{"model": "sound classifier", "dataset": "synthesized solo parts of chorales (CocoChorales)", "train_examples": 39062, "gain_aug_db": 10, "time_shift_ms": 100, "n_mels": 64, "hop_length": 320, "input": "log_mel", "spec_augment": true, "win_length": 512, "targets": ["instrument"], "num_classes": 13, "arch": "mlp_mixer", "norm": "rmsnorm", "norm_position": "pre", "activation": "swiglu", "mlp_ratio": 3, "parallel_block": false, "inner_norm": false, "patch_size": [64, 2], "layers": 12, "width": 256, "label_smoothing": 0.05, "loss": "cross_entropy", "init": "trunc_normal_002", "residual_init": "scaled_by_depth", "optimizer": "adam_atan2", "lr": 0.0012, "beta1": 0.8, "beta2": 0.98, "grad_clip": 1.0, "steps": 7400, "batch_size": 96, "epochs": 18.2, "lr_schedule": "cosine", "final_lr_fraction": 0.1, "warmup_steps": 1480, "weight_decay": 0.1}
Rows from block 6 of a small sound classifier, named by matrix and row number. Rows with one number belong to one neuron. Each number is 128 + 32 x the weight over its row's rms, rounded and kept within 0 to 255. All counts start at 0.
After each neuron's rows are labels from the 100 clips, of 14976, where the neuron reaches its largest size: "lies over" is the class under the peak. Only what is clearly more common there than usual is listed. The data: synthesized solo parts of chorales (CocoChorales). In brackets: how many of the 100, against the usual share in percent.
# gate: MLP gate (model.blocks.6.mlp.gate.weight, 768x256), inputs 0-127
# fc1: MLP up (model.blocks.6.mlp.fc1.weight, 768x256), inputs 0-127
# fc2: MLP down (model.blocks.6.mlp.fc2.weight, 256x768, transposed), outputs 0-127

gate.558 [151 101 157 127  80  88 100  95  58 125  92 101 167 158 113  57 135 179 106 141  87 136 128 156  95 223 121 132 169 111 108 122 123 154  87  96 141  98 143 134 131 190 118 124 155 137 133 147 105 161  92  81  71 138 145 151 136 223 152 154 124 111  97  80  80 127 147 152 114 159  72 106 110 163 148  87 126 172 138 164 174 117 137  68 187 175 120 146 174 175  56 142 101 111 114 120 121 154  74 110  78 123 143  91 160 104 138 128  47  97 114  72  72 153  96 115  95 164 122  79 119 170 126 154  71 105 123 138]
fc1.558 [120  84 154 118 157 129 133  96 102  96  41  84 116 160  79 145   0 123 121  74 117 142 121 118  88 121 130 148 109 104 154 114  14 100 133 103  96 149  68  72 121 136 145 102 131 135  43 193  98 163 139 151 129 109 118 158  88 135 106  91  91  86 120  91 144 115 106 144  96 115 124  76 141 133 131 112 142 151  67  85 128 112 140  81  89 124 203 151 174 162 130 136 137 126  85 141 118 125 146 143 147 141  90 105 200 110  85 147 146  81  88 139  84 159  90  82  64 106 100 172 115 134 140  97 158  73  89  86]
fc2.558 [105 149 138 133 103 156 115 152 101 157 148 130 117 114 173 143  96 136 175 138 108 160  97 137 120 178 170 169 138 146 163 141 149  91 106 157 128 127 141 128 109  92 144 133  41 113 125  84 179 155  99  90 142 105 120 105  83 127 108 196 110 124 138 115 146 102 118  98 121 162 151 137 149 124 117 155 119 124 164 141  67  90 166 159 112 109  89 177  95  71 106  85 167 175 173 122 171 136 153  84 141 122 110 197 104 169 126 125 160 108  94 149 176 162  87 161 153 136 132 112 107  70 149 187 185  83 114 133]
lies over: C5 (50 vs 3.3)

gate.185 [112 134 177 145 107 131 126 132 129 133  98 120 170 151 145 137 177 112 124 139 128 102  54 134 170 102 142  73 107  63 187  29 101 120  90 125 176 130 106  91 182 158 179 145 155 155 122 154 139 107  95  86  85 160 167 104  90 161 121  99 131 155 107 138 136 120 168 174 126 106 107 151 156 131  76 111 144 144  93 102  88 148 101 101 116 105 171 151 168 164 151 171  75 112 167 110  95 132  90 168 116  96 139 180 138 119  78 111 156 133 131 131 136 149 138 152  81 101 136 112 154  94 131 140 109 110 154  66]
fc1.185 [181 127 127 150 138 109 123 146  93 129 124 100 168 122 118 171 161 141  83  64 162 172 151 155 182 127  97 127 143  53  55 101 132 103 159 140 119 158 152 119 135 150 171 143  95 154  84 105 164 118  89 126  80 106  89 199 105 147 163 162 130  78 136 124 133 106 110  96 186 137 151 136 136 161 182 140 170 155  87 147 139  51 102  73 100  72 143 164  90  61 148 176  84 129 135 132 144 135 118 117 141  93  70 131 126  77 127 131 124 102 101 195  54 119 183 121 100 199 128  75 106 131 132  83  95 161 115 193]
fc2.185 [115 116 132 131 126 172 158 128  62  85 137 112 118  95 134 161  99 165 197  82 187 153 138 159  99 127 111 119 116  82 124 121  90 151 101 121  75 118 160  98  87 112 105 114  60  37 131 150 130 152  93  40 125 190 171 128  93  86  82 174 137 111 127 177 161 159 106 153 117 123 111  91 109  77 116 186  92 112 173  84 144 114 137  83 152 135  67 136 119 106 113  88 125 103 101 133 110 136 153 177 159 113 153 170 119  89 117 116 146 144 117 192 100  92  87 158 163 191 165 129 117 155 135 136 139 141 135 108]
lies over: C#4 (46 vs 3.3)

gate.373 [ 83 130  68 122  95 117  86 142 206  92 143 162 163 101 114 136 118 143 146 123  74 109  96 134 162 122 123  99 187 212  74 154 185  87 105 150 141 110 125 148  60  70 142  83  96 102 190 112 166  97 154  89 128 116 116 104 125 112 122  79 114 187  91 106 106 152 125 164 111 158 192 112 109 114 160 113 104 174 138 131 142  79 112 171 107 113 120 121  81 110 167  39 114 156 102  76 111 127  99 117 135 194 130  86 102 145 130 120 141 100 115 128 141 119  96  92 124 100 198  80 145  15  81 128 117 142 123 131]
fc1.373 [189  97 161 114 125 143 166 119  67 127 110 128  87 124 145 107 112 148 101 117 170 180 151 104 126 119 124 124 103 101 109  91  63 168 149  84 118 159 172 142 156 141 139 139 155 128  80  89 102 122 124 150 145 145 145 124 151 168 145 201 164 104 125 155 132  89 106  72 146  83  60 146  85 186  91  93  46 111  84 142 119 179 133 131 146 125 112 130 135 151 136 139  99 150 152 128 108 147 119 104  88  36 138 162 147  89 103 141 134 101 164 186  66 156 154 116 108 151 156 148 125 122 173 179 114  90 123 116]
fc2.373 [119 137 169 160  75 114 179 156 139 128 112  87 117  46  88 108 180 117 105 107  96 145  97 135 120 179 108 116  72  96 185  83 177  84 121  76 116 137 123 109  79 114  97 148 155 122  99 134 137  96 147 166 105 183 129  96  99 142 108 133 117 156 131  95  91 123 120 170 141 178 134  53 128 155  90  91 164 161 136 143 135 149 102  53 159 160 141  98 162 170  79 154 145  85 148 168 103 164 166 115 119 132 143  51 140 154 155 169  87  93 109 129  56 143 109 110 117 131  86 125 113 174  79  96 116 158 146  99]
lies over: C#4 (54 vs 3.3); C4 (43 vs 2.8)

gate.218 [202  91 118 127 143  81 137 152 105 147 101  61 112 111 115 147 118 108 105  96 159  77  74 136 145 106 177 105 124 138 136  99 126 153 142  93  99 130 166 148 138 129 130 154 131 103 128  93 135 159 151 136 136 157 109 191  98 185 106  98 166 167 169 117  99 142 169 126  98 137 134  48 187 120  59 148 123 154 101 131 112 150 165 124 139 156 133  92 147 166 138 117  76 169 137 145  87 108  60 105 170 155 118 167  50 105  99 148 153 133 106 143 105 152 131 122 102  87 128 124  93 160 118  89  79 148  91  83]
fc1.218 [153 165  96 117 133 184 169 133 146 169 147 167 136 140 117 110  59 210 169 172  96  72 160  81 101 164  87 129 158 127 135 129 151 150 138 125 111 164 157 119  75 162  93 154 157 156 173 146  91  85 121 121 146 126 188 105 142 105  71 142 144 163  56 160  74 113 143 138 131 113  86 137 126  80  73 104  86 126 126 126 178  91  94 154 128 177 121 141 146 169 128  53 114 112 133  86 178  83 177 156 132 167 210  90 162 142 125 121 116 135  96 116 112  90 112 110 121 131 188  76 154  97 202 118 116 107 119 117]
fc2.218 [176  98 165 112 138 193 124 118 111 138  74  83 168 125  85 188 149 127  79 105 127  98  89 103 190 171 166  65 119 124 161 141 150  83  91 140 151 120  91 106 202 115 169 171  96 152  84  85 192 146 139 117  91 107 118  91  59 127 127 107 105 158 147 129 124  91 152  44 140 110 142 127 152 105 120 104 157 138 108 117 122 152 130 148 140 159 111 119 144 114 114 192 138 104 194 121 162 155 161 165 120 139 104 151 130 109 100 163 193 122 130  96 188 130 191 131 183  95 118 107 159  67 125 110 114 147  48 165]
lies over: G#3 (28 vs 2)

gate.475 [128 167 117 172 124 116 119 149 158 165 137 107 112  93 118 111  91 148 176 133 101  88  72 206  90 143 126 151 120 156 142 109 139 101 183 181 167 118 137 162 111 120  86 117 146 118 150 127  91 116 136  50 189 114  50 126  95 169  81 137 154 139 101 164 102 119 122 105 126 136 158 157  93 127 185 137  85 139 124 191 127 110 117 120 171 133  94 163 115 140  77  50 168 162 173  88 136 168 198 145 154 137 107  99 105 195 145 145  96 111 126 139 138 144  78 108 175 101  98 129 157 103  63 124 114 124 139 129]
fc1.475 [107 152  89 151 151 113 116 151 217 134 168 118 161 125 102 167 159 109 144 179  93  85 167 144 134  92 129  85 157 184 103 197 186 140 165 137 157 125 103 131 105 100  67 119 139 114 134 154  85 165 148 140 143 126  95  57 115  84  94  79 147 160 168 109  78 145 110 153 118 182 181 135 123  55 147 116 190 128 194 157 115 133  77 136 129 144  97 150  99 127  79 122 115 181 126 136 139 105 164 130 131 143 113  91  77 168 130 141  96 148 113  91 177 119 175 124 138 123  89 111 156 147 109 140  89 172 128 145]
fc2.475 [ 81  62 100  63 128 178 144 129 172 132 108 135  87 151 161 174  70 162 182 103 172 139  88 142 142 108 141 126 128 152 139 178  92 160 169 189 162 174 114  77 151 154 106 139 127  87 135 148 199 153 121  82 176 155 127 143 161 151  65 107 158 160 131 200 189 174 129 121 108 105 185 166 124 128  68 163  87 105 124  93 121 150 161 160  99 120 168 142  94 134 136  98 142 111 134 120 135 105 141 110 169 120 127 198 124 108  83 157 201 160 146 163 168 150  90 106 142  96 130 195 149  87 108 132 166 130 129 123]
lies over: C#4 (47 vs 3.3)

gate.639 [140  95 111 125 142  78  92 155  83 107 136 160 172 129 102  57  99 152 184 129 129  87 133 154 115 191 101 131 121 146 135 109 164  84 160 138 128 118 174 172 130 158 146 114 138 172 169 126 151 115 149  63 192 134  76 152  98 194 143 152 199 122  73 128  92 141  81 125 173  99 152 129  87 153 209 127  57 131  56 129 164  89 135 104 188 112 119 102 173 150 141  86 129 144 191  98 146 121 117 156 118 140 149 117 140  94 135  94  93  50 114 122  81  91  62 124 152 102 178 110 132 135 113 163  99 104 106 139]
fc1.639 [ 99 139  86 107 107  87 109 139 194 136 114  85 114 131  93 130 103 108  79 112 102 125 190 154 131  92 157 105 149 105 131 190 126 144 114 132 140 165 121 131 111 119 142 131  89 134  89 144  98 158  69 169 126 121 139 110  90  74 113  67  92 177 163  98 117  85 152 131  89 152 158  91 146  72 102 106 188  90 145 143 132  99  66 159 122 155 137  93 140 122 129 135  31 134  82 146 115  96  75 110 103 130  89 101 116 187  83 124 112 137 113 141  81 109 188 165  77 100 124 107  72 122  89 145  82 125 124 196]
fc2.639 [ 96  44  85 107 115 164 134 185 112 119 107 130  88 104 111 178  91 154 161 120 116 129 100 137 171 133 111 157 144 170 134 200  86 108 115 150 123 127 105  71 141 112 136 138  64  90  78 122 191 149 122  75 156 100  99 128 124 106  66 124 123 140 122 125 192 145  60 104  48 128 140 112 152  89 107 149 127 143 170  80 128 145 125 139  84 136 131 109 116 148 107  98 162 105 139 170 173 154 196 143 162 117 107 154 115 101  92 143 177 112 114 154 138 126  65 135  80  79  95 181 142 129 106 143 156 167  73 136]
lies over: C5 (87 vs 3.3)

gate.586 [105 158 132 107 129  72 140 163 152  98 128  84 124 176  72 119 129  74 108  77 139  92 122  91 132 118 154 139 109 135 102 134 112 108 100 143 109 123  75 175 104  71 110 111 174  42  98 149 152 101 157 121 162 119  56 144  92 154  90 153  72 139 143 112  89  60 103  91 113  92 115 112 107 133 118 195 169 126  92 138 104 111 139 137 118 101 132 130 107  52 104  83 132 178 116 168 105 137  77  86 127 139  39 125 149 132 138  77  88 103 120 149 139 148 127 122 144  94 123 158  87  86 153 117 149  77 129  66]
fc1.586 [ 51 127 124 109 162  78  79 136  96 144 104 133 104 180 114 109 103 145 164 184  93 147  88 146 170 106 144 134 112 117 115 120 134 164  87 140 101 124 123 120  93 130 141 132 118 136 161 110 174 155 157 163 158 140  67 138 116 149  95 136 185 136  98 136  82 123  92 123 127 103  91  92 177  45 108 127 107  94 132  76  89  79 140 112 125 122 130  90 153 165  73  79  89 174 118 126 119 124  53 165  83 110 143 153 155 172 119 136 154 139  97 170  78 142  80 122 109 124 122 165 172 119 130 142 199  54  88 111]
fc2.586 [162 120 108 195 112 102 149 137 193 122  81 178 149 165 122 158 177  85 101 137 126 155  84  63 168 133 103  53 106 143 130 114 196  87 155 120 122 143 129  68 216 123 144  88 140 164 124 137 161 114 137 117 141 164 107  66  84 143 130 109 193 106  75 153 133 132 144 141 140 155 143  83 132 118 129 109 144 137 121 145 148 126  86 100 114 127 113 102 111 131  93 141  42 137 114 130  93 159  91 116 144 125 137 108 104 137 105 118 167 121 103 113 117  86 166 161 164 107 124 110 119 131  63 165 125 138 124 165]
lies over: C#5 (30 vs 3.1)

gate.7 [110 100 150 126 129 119 114 126 138 118  83 115 161  92 175 200 178 125 125  41 149  99 123 149 172  80 118 130 103  79 183  54 143  78 101 166 159 173  67 171 144 108 105 148 152 122 108 124  96 137 113 142 137 136  83 188 112 190 119 147 183 168 127 131 117 109 206  86 138 177  93 102 149 170 113 145 157 104 136 181  94 181 124 115 114 114 133 188 115  93  22 133 138 139  88 171 123 146 117 128 134 116 128 148 134  67 121 169 106 118 131 205 108 180 142 120 113 177 128 132  80 122 121 125  80 148 139 146]
fc1.7 [218 115 145 115  87 109 133 158 155 154 145 103 118 136 166 106 110 115 147 155 125  58 109 116 105 113 184  89 115 157 105 139 142 104 139 140  87 118  95 180 126 115 152 141 140 170  90 166 138  90 140 127 156 122 124  82 145 128  76  87 129 126 148 206 153 143 140  85  82  55  80 167 156 162 107 183 160 184 119  97 196  84 160 112  84 150 102 135 129 101 132 155 161  99 141 121 162 177 106 138 105 134 163  77 222 163 184 128 126 154 117  60 179  74 139 132 142 107  94 108 132 137 169 147  83 111 100 111]
fc2.7 [  0 111 153 102 114  94 102 131 114 120 100 108 140 162 147 122 167 121 102 172 126 101 126 211 134 153 108 146  55 112 176 115 100 199 130 155 138 125 127 135 128 159 101  98 171 124 137 148 152 146 116 164  85 137 134 113 123 120 147  89 134  97 187 115 137 125 134 137 120  89 160 126 153 131 126 115 121 130  89 198 106 123 152  79 129 137 144 148 205 186  80  20 122 132 167 155 123 100 148 111 149 180  76 130 138  90 127 174 126 104 148 157 101 162  79 120 129  86  88 190 118 160 118 115 150  76 194 109]
lies over: C#4 (38 vs 3.3); D4 (26 vs 3.8)

gate.640 [156 155 145  82  84  73 112 123  74 161 103 103 118 141 166 117 110 187 129 127 143 165 103 151 137 127 112 126 143 130 180 111 136 135  89 148 142 137 179 149 176  80 110 157 110  87 121 129  78 171 168 110 140  92 122 133 115 147 145 173 161 113  61  90 130 118 150 119 108  98  98 146 111 134 153 149 110 143 120  92 138  91 151 112 155 125 154 154 123 149  85  99  96 110 130 110 151 104  82  63 101 158 143 137 109  76 147 189 124 128 127 109 102 147 175 145 107 189 141  95 117 102 136 136 100 155 163 148]
fc1.640 [164  95  72  38 142 112 103  82 126  78 113 148 111 170  82  80 111 162 134 105 101 124 191 160 136 113 147 124 179 185 166 168 106 125 126 107 138 137 131  57 145 142 165 186  96 127 128 115 155 150 161 139  89 165 166 134 153 164  57  93 169 190 163  88 120 142  98 163  82 105 175  88 127  78 145 143  99  80 108 135 136 117 117  89  89 161 133  49  95 152 169 114  95 127 166 140 155 167 178 125 194 164 182  71  90 131  95 152 136 110 151 105  91 122 140  98 103 200  87 150 197 110 134 151 137 109 112 119]
fc2.640 [ 91 133  95 122 114 135 100 108 141 124  86  71 118 157 101 121 127 122 153  77 125 111 133 159 111 147 173 145 133  69 110 166  84 138 142 159 163 108 143 167 165 135 142  87 118 145 105  69 170 124  92  93 135 102 149 116 153  65 118  89 149 140 172  80 131 124 111 119 109  81 186  80 137 169 169 111 141  88 145 184 130 104 140 160 122 143 110  69 147 122 160 149  84  78 109 127 104 138 152 124 121  73 131 152 109 139  87 160 121 117 171 105 107 168 108 125 124 107 118 141 177  88  87 108  83 110 128 207]
lies over: C5 (54 vs 3.3)

gate.103 [147 159 131 105 129  74 144 111 108 126 111 122 109 124 101 101 138 140 141 134 161  62  73 135 142 129 107  68 135  85 150  90  92 151 100 108 122  96  44 111 143  92 116 118 113 102 132 106 126  75 135 139 137 111 116 143  89 121 110  63 118 116 119  90 122  83 138 125 130 118 118  88 162 147 138  75 150 109 148 137  69  88  99 139 135 126 133 112 145 114  90  81 149 122 143 111  77 122 115 139 125 182 100  88  57 104 130 129 130 140 138 135 128 119 109 116  83 111 108  80 125  84 111 136 118 131 165 126]
fc1.103 [151 194 149 130 173  87 119 193 122 117 142 130 132 139 102 132 101 107 159 138 165  93 134 188 162 140 128 104 186 159  81 163 141 183 157 133 120 158 117 128 139 122  61 138 112 151 175 151 186 125 113  85 111  39 167 151 162 140 167  81  71 122 145 131  95  77 156 137 156  85  81 157 171 126 125 105 170 132 152 160 138 150 104 170 155  98 137 134 113 133  69  96 165 133 113 178 126  81  35 204 166 139 130 121 148  80 118  94 137 140  78 127 206 129 148 135 145 181 134 115  97 115 111 110 140 118 165 168]
fc2.103 [191 149 130  71 170 191 152 151  91 133 110  82  97 180 114 107  87  82 112  73 136 131  89  83 132 114 102 126 120 164 124  83 178 115 135 222 134 115  80  82  95 123 161  66 103 100 129 151 198  96 112 149 144  94 117 147 173 105 120  63  74 116 150 167 107  55 126 110 104 146 144 177  73  78 169 130 110 148 110  24  71 120 134 174  49 155 115 125  81 126 121 110 144  81  81 151 131  92 152 104 149 172 129  91 118 141 163 133  88 140 114  97 157 136  92 116 120  65 117 137 135 143 154 118 151 156 132 132]
lies over: C#4 (33 vs 3.3)

gate.533 [123 117  89  83 143 104 105 145  40  89 138 129 130 116 108 105 127 167 126 104 184 132 102 154 132 160  73 130 166 182  56 140 150 135 127  72  83 135 167 158 159 120 143 181 100  94 160  74 135 102 164 114 158  68  58 162 116 138 151 184 134 131 119  59 109 162 104 151 148  81 105 112 122 111 117 162  78 167  81  89 152 183 127 145 156  93 100  96 148 126 140  94 146 157 181 109  61 137 139  97 104 128 144 137 151  90 127 127  91  87 132 176 107 110 106 102 151 143 166 150 105 133 182 116 152 133  80 123]
fc1.533 [159 134 135 140 144 130  86 105 161 169 141 168 157 153 115 145 130 173 112 192 101  92 196 130 126  43 151 105 119  56 114 133  70 134  89 106 132  88 101 126 155 133 158  83 115 125  92 126  93 211 146 141  89 106 121 142  84 122  91 107  83 110  43 130  83 101 125  70 126 162 106  89 185 102  89  91 168 162 113 126  97 148 111 128  98 166 121 177 167 174  91 151 104 169  73 110 172 101  87 171 129 125 123 147 144  97  60  89 157 160 101 130 125 126 146 163  66 103 160 104 101 137 144 174 118 115 119 137]
fc2.533 [146 100  95 143 130 142 160 157  69 181 129  67 146  93  98 171  77  54 118 133 128 145 123 144 202 156 133 138 143 130 112 167 105 102 127 157  99 173 100  93 136  92 166 114 106 124  82  83 137 188 130  92 169  73 109 147 143 104 128 104  99 149 186  95 182 151 100  91 132  50 160 128 151 115 146 183 186 154 153  62  62 119 175 169  94 104 115  74 153 113 157  59 147 130 120 203 162 121 134 138  92 154  99 166  46 110 148  93 166 110 114 145 125 151 111 180 113 125  82 165 150 162 117 102 129 176  88 145]
lies over: C5 (79 vs 3.3)

gate.767 [155 130 129 163  96 110 129 131 147 195 114 109 160 125 110  91 124 113 113 105 108  92 117 123  94 176 153  82 140 118 132  98  97 144 104 139 101 133  98 114 119 152 116 116 205  76 117 165  51 110 138  58 139 151 119 152 118 161 134 108  52 135 147 116 125 139 163 107 119  98 138 136 145 150  90 112 169 157  93 102  54 136 191 137 132 111 142 159 147 168 108  94 130 129 159 133 143  65  84 180 107 151 128 110 153 147 128  97 100 117 130 102 132 133  81  89 161 143 123 114 107 146 105 132  87  82 160  96]
fc1.767 [113 202  89  85 115 185  72 173 126 122 138 113  91 192 117 160 119  69  89 135 132  96 182 167 146  71 200 126  94 141  97 145 147 173 134 142 110 130  68 135 164 125 114 159 104 155 130 119 182 119 128 139 130 106 131 110 100 132 128  66 103  90 132  97 129 112 145 150 126 110 159 152 203 171 153 130 126 169 113 104 118  59 108 100 103  64 116 119  93 117 136 123 190 146 144  85 139 141  98 159 175  87 116  90 115  90 182  58 154 124 118 143 154 165 193 100 135 140 123 101 100  77 173 123 135 153 112 185]
fc2.767 [116 135 104 200 149 151 160 116 125 109 102 170 141 165 177  95 123 101 155 141 151 231 149 139 116  97  92 137  89 163  98 150 193 144 138 200 128 152 171 146 127 143 149 127 148 134 136 102 138  98 159  97 156 124 144  54 151 145 112 135 148 123 143 115 145 150 128 138 200 119 121 128  88  67  92 136 105 107 126 125 154 106 123 108 130  91 106 136 174  97 143  74 158 137 160 101 166  97 116 174  22 122 159 131 113 127  97 136 107  81 151 137 141 170  87  67  86 125 137 177 122 103 117 121 156 113 182 130]
lies over: C#4 (29 vs 3.3)

gate.391 [161 102 105  88 151 130 106 162  81 145  78 127  97 176 116 131 125 126 120 144 171 111 151 123 112 158 127 155 112 141  89 113  65 152 151 141 124  92 121  82 164 150 110 126 118 113 132  80 100  98  93  91 106 102  99 213 142 123 126 128  63 113 110  95 136 159 163  79 121  75 119 203 106 144 127 190 100 148 109 166 172 114 175 114 154  78 174 103 183 163 118  81 147 117 132 105 177 150 142 175 117 190 144 121 165 103 138 121 117 138 120 119 165 142 119 160 131 122 154 191 151  65 119 189  71 131  77  70]
fc1.391 [ 93 122 140 110 107 136  96 158 156 127 119 192 100 136 111 124 152  68  81 125 230 146 100  95  85 197  60  95 144 112 121  90 165 101 153 120 102 131 127 128 135 140 137 201 114 124 148 125 156  62 189  86 117  96 143 119 119 121 150 118  69 113  92 129 102 133 152 149 136 120  95 140  92 121 104 122 102  80 137  64 131 151  88 201 103  64 131  81  91  77  85 165 127  82 148 182 127 161 127 137 155 127 119 145 190 144 137  46  81  75 169  96 161  50 142 136 158 159 174  88  88 142 107 174 122 129 110 113]
fc2.391 [122  84 162  99  97 136 113 109 118 161  53 147  97 173 136 105 122 190 112 124  91  96  95 150 161 185 101 119 153 179 134 123 144 166  94  85 133 134 104  67 132 209  89 130  95 157  98 135 117  89 135  92 105 150  99 118  56 224  92 176  97 157 135 123 184 139 143 124 113 157 104 105 171 186 118 111 123 115 111 139 121 126 154  74 135 128 148 143  96 177  77 147 200  87 150 168 156 175 146 132 137 150 173  96 137 107  92 194  60  96 142 149 109 123  85  96 135 126  99  93 102 109  81 146 143 121  89 127]
lies over: C#4 (44 vs 3.3); A#3 (35 vs 2.7)

gate.394 [150 142 121 173 132 105 144 104 149 163 109 135 173 156 126 137 173 103 154 135  90 153  84 174 161 114 109  88 133 129 112 101 173 173 153 142 158 113 110 195 184 160  64 138 126 128 150 100  70 121 134 134 137 115  89  86 105 172 139 143 149 111 158 143 171 132 156 120 141 138 133 157 130  77 134 114 216 160  93 131 138 143 102 123 149 143 119 150  81 168  88  67 137 221 154 115 170  67 129  81 109  67  76 118  81 102 115 132 130 101 128 147 142 191 158  81  82 131  29 126 164 166  90 127 101 170 177 139]
fc1.394 [171 193 119 140  89 118 183 201  75 138  65 137 117  75 155 112 157 105  69  90 160 138 130  95 191 132 148 132 103 128 136  97 151  98 111 143 114 146 121 128  91  86 180 139 123 130  81 112 187  68 127 164  84 177 139 163 133 138 157 104 109 134 121 111 130 102 101 130 160 134 102 135  93 150 144 138 135 106 134  92 105  93 131 115 110 107  98  72 153  99 148 138  83  94 125 165  42 163  47  93  83 141 145 112 155 134 130 126  87  83 157 173  85  93 163 131 160 149 116 123  52 130 180 117 145 107 136 141]
fc2.394 [171 183  84 110  75 111  60 124 146 107 132 159 183 134 159  59 178 122 159 138 130 117 183 118  92 131 175  92  99  95  99  97 133  91  86 169 120 119 202 183 124 119 146 126 136 144 117  68 126 135 121 137  95 108 133  89 155 119 148 100 123 172 124 151  98 128 156  76 101 159 118 168  59 125 131 146 115  83 151 150 123  80 134 104 124 121 103 109 136 120 164 134  70 117  88  71 184 188  79 135  50 162 200 102 118 184 172 104  83 143 143 115 134 113 146 162 119 164 154  80 153 110 143 164  83 146 158 138]
lies over: F#4 (36 vs 2.8); G4 (30 vs 2.4)

gate.581 [100 156 148 126 116  85 115 171  48 179  87 148 175 103 166 169 134  73  73  95  99 182 125 175 178  86 124  81 137 171 159 103 138  74 135 143 135 141 124 103 207 169 190  92 131 118 119  79 145 149 124 135 138 122  93 193 145 200 131 135 109 116 128 160 121  89 165 148 154 117 155  92 100 151 147 123 126  96  74 116  90 138 109 128  91 112 117 178 176 147 156  70  84 130 164 192  85 148 114 162  83 137 124  77  97 104 119 146 126  72 106 168  81 154 122 126 102 149 117 153  93  85 132  97 123 132 142 136]
fc1.581 [163 154 147  91 154 116 134 171  92 160  92 131 108 130 179 204 103 130 130 102 135 162 111  62 180 112 124 181 155 124 174 158 126 170 183 160 173  91 149 153 173 161 120 153 146 154 182 120 169 134 110 211 113 183 159 128 104 155 128 100 161 114 144 173 128 115 165 115 119 167 130 103 127 124 121 115 157 121 141 134 141 122  63  73 123  93 143 126 101 102 173 176 140 104 147 155 108 146 106 112 200 132 157 123 141 145 142 128 173 180 113 148 109 101 229  84 135 133  91 175 139  96 143 139 116 151 151 103]
fc2.581 [161 103  86  89  83 146 117 132  82 136 155 119 125 100 167 118  67 173 139 116 116  87  65 158 157 133 151  99 132 163 137 121 116  97  93  94 126 129 123 130 155 107 165  96  65 109  95  69 141 156  75  69 174  77  83 155 124 116 130 123 153 172 132 104 110 135 112 100 114 193 170 117 118 156 144 161 123 126 120 140  90 119 202 166 145  79  99 144 128 126 151 109 142 147  96 118 126 136 171  77 129 129 127 148  69 184  88 116 173  74 147 154 136 151 124 125 141 117 135 135 110 100 122 122 151 149 113 186]
lies over: G#3 (33 vs 2)

gate.73 [131  45 144  99  89  55  97 150 145 152  96  94 202 115 135  92 108 128 121 111 153 156 116 173  73 115 128 100 129 149 117 115 153 136 141 142 108  82 169 161  96 136  80 187  90 144 127 125 104 167 199  92 156 155 108 126 111 176 126 144 169 137 124 155  76 147 155 130  81  94 140 129 123 140 147 150  67 164 105 152 119 124 136 110 130 162 120 127 115 126 152  57 113 196 127 114 132 109  53 112  93 136 127 130 146 117  86 134 123  86 165 111 105 187  73  93 146 143 217 122  93 143 100 127 117 103 110 110]
fc1.73 [ 64 123 103 117  93  94 132 211 137 133 132 106 122 138  80 155  64  78  84 158 140  94 174 104  75 163 161 135 155  94 118 162 130  88 148 119 122 164  81 124 122 121 102 121 134 112  94 138 101 153 116 111 138  33  35 134 103 144 139  89 130 120 112  77 156 123  90 110 129  83 133 123 210 136 155 132 147 152 101 119  98 140 126 131 115 130 124 165  97 148 123 107 150 142  85 147 132 115 180 108 155 135  70 110 134 166 123  92  62 110 133  85 114 155 146  84 136 102 165  80 152 131  99 152 184 100 139 162]
fc2.73 [118 116 161 164 171 124 104 160 122 179  98 136 122 137  87 185  80 142 183 152  99 166 180 144 106 142 143 143 152 140 151 242 130 145 118  91 159 124 114 160  84  88 145  97 154  94 172  96 131 157  76  99 172  87 115 169 147 140 141 162 135 123 134 112 114 125 164 123 152  98 128 123 162 150 122 102 152 153 126 109  66 107 141 204 142  49  93 159 115 117 132  74 147 150 157 145 147  69 134  56 165 101 116 185  80  87 109 114 199  90 153 151 108 183 122 119 118 162 166 190 130 123 186 171 160  99 129 131]
lies over: C5 (26 vs 3.3)

gate.697 [157 112 143 137 117  61 149 101  62 140 105 139 149  96 210 110 109 148 140  67 129 220 109 145 123 109 101 162 108 173 142  93 192 111 101 128 138 118 156 176 137  95 111 158  73 130 107  84 156 106 174 144 171 169  73 141 108 162 115 140 137 166 138 145 180 116 101 159 162 167  78 106  43 109 142 130 105 149 108 136 116 112 123 148  98 157 115 159  62 109 125 118 112 184 138 130 107 179 118 140  69 112 150 105 118 181 124 136  72  40 151 117  63 161 160  72  96 119 127 146  50 133  86  88 145 113 154 140]
fc1.697 [109  45 108 171 146  95 165 109 124 133 115 117 136 151 121 131 126 124 164  98 111 168 142 125 151 137 149 141 104 168 129 166 152 152 134  88 110 104 103 101 131 103 120 116 177 136 128 133 123 179 103 179 157  93  92  89 216 165 134 128 149 129 197 132 159 182  60 121 175 105 122 193  96  83 120 140 132 150  99 110 117 157 178 161 112 101 136  79 150 135 139 122 213 138 117 203 123  78 161  96  95 112  73 185 115 104  79 202 172 109  71 117 163 184 134 108 120 145  62 159 141 153 140  82 139 133 149 115]
fc2.697 [124 163 126  74 133 127  65 108  78 108 148 148 127 225 130 124  80 171 165 141  92  84 102 110 104 108 173 106 139 137  99 161 103 154 117  77 122 148 139 141 190 204 179 107 131 115 201 146 109 119 133  97  78 101 112 120  81 118 133 108 125 140  83 169 112 166 166 138  96 125 131 139 192 114 164 181  60 104 125 140 143 140 162 151 147 133 176 171  95 140 144 147 135  76 123  81 101 138 131 146 187 129 169 168 129 156 127  87 136 198 110  90 206  80 120 122 114 130 217 148 118  84  95 155 147  81  95 131]
lies over: F#4 (49 vs 2.8)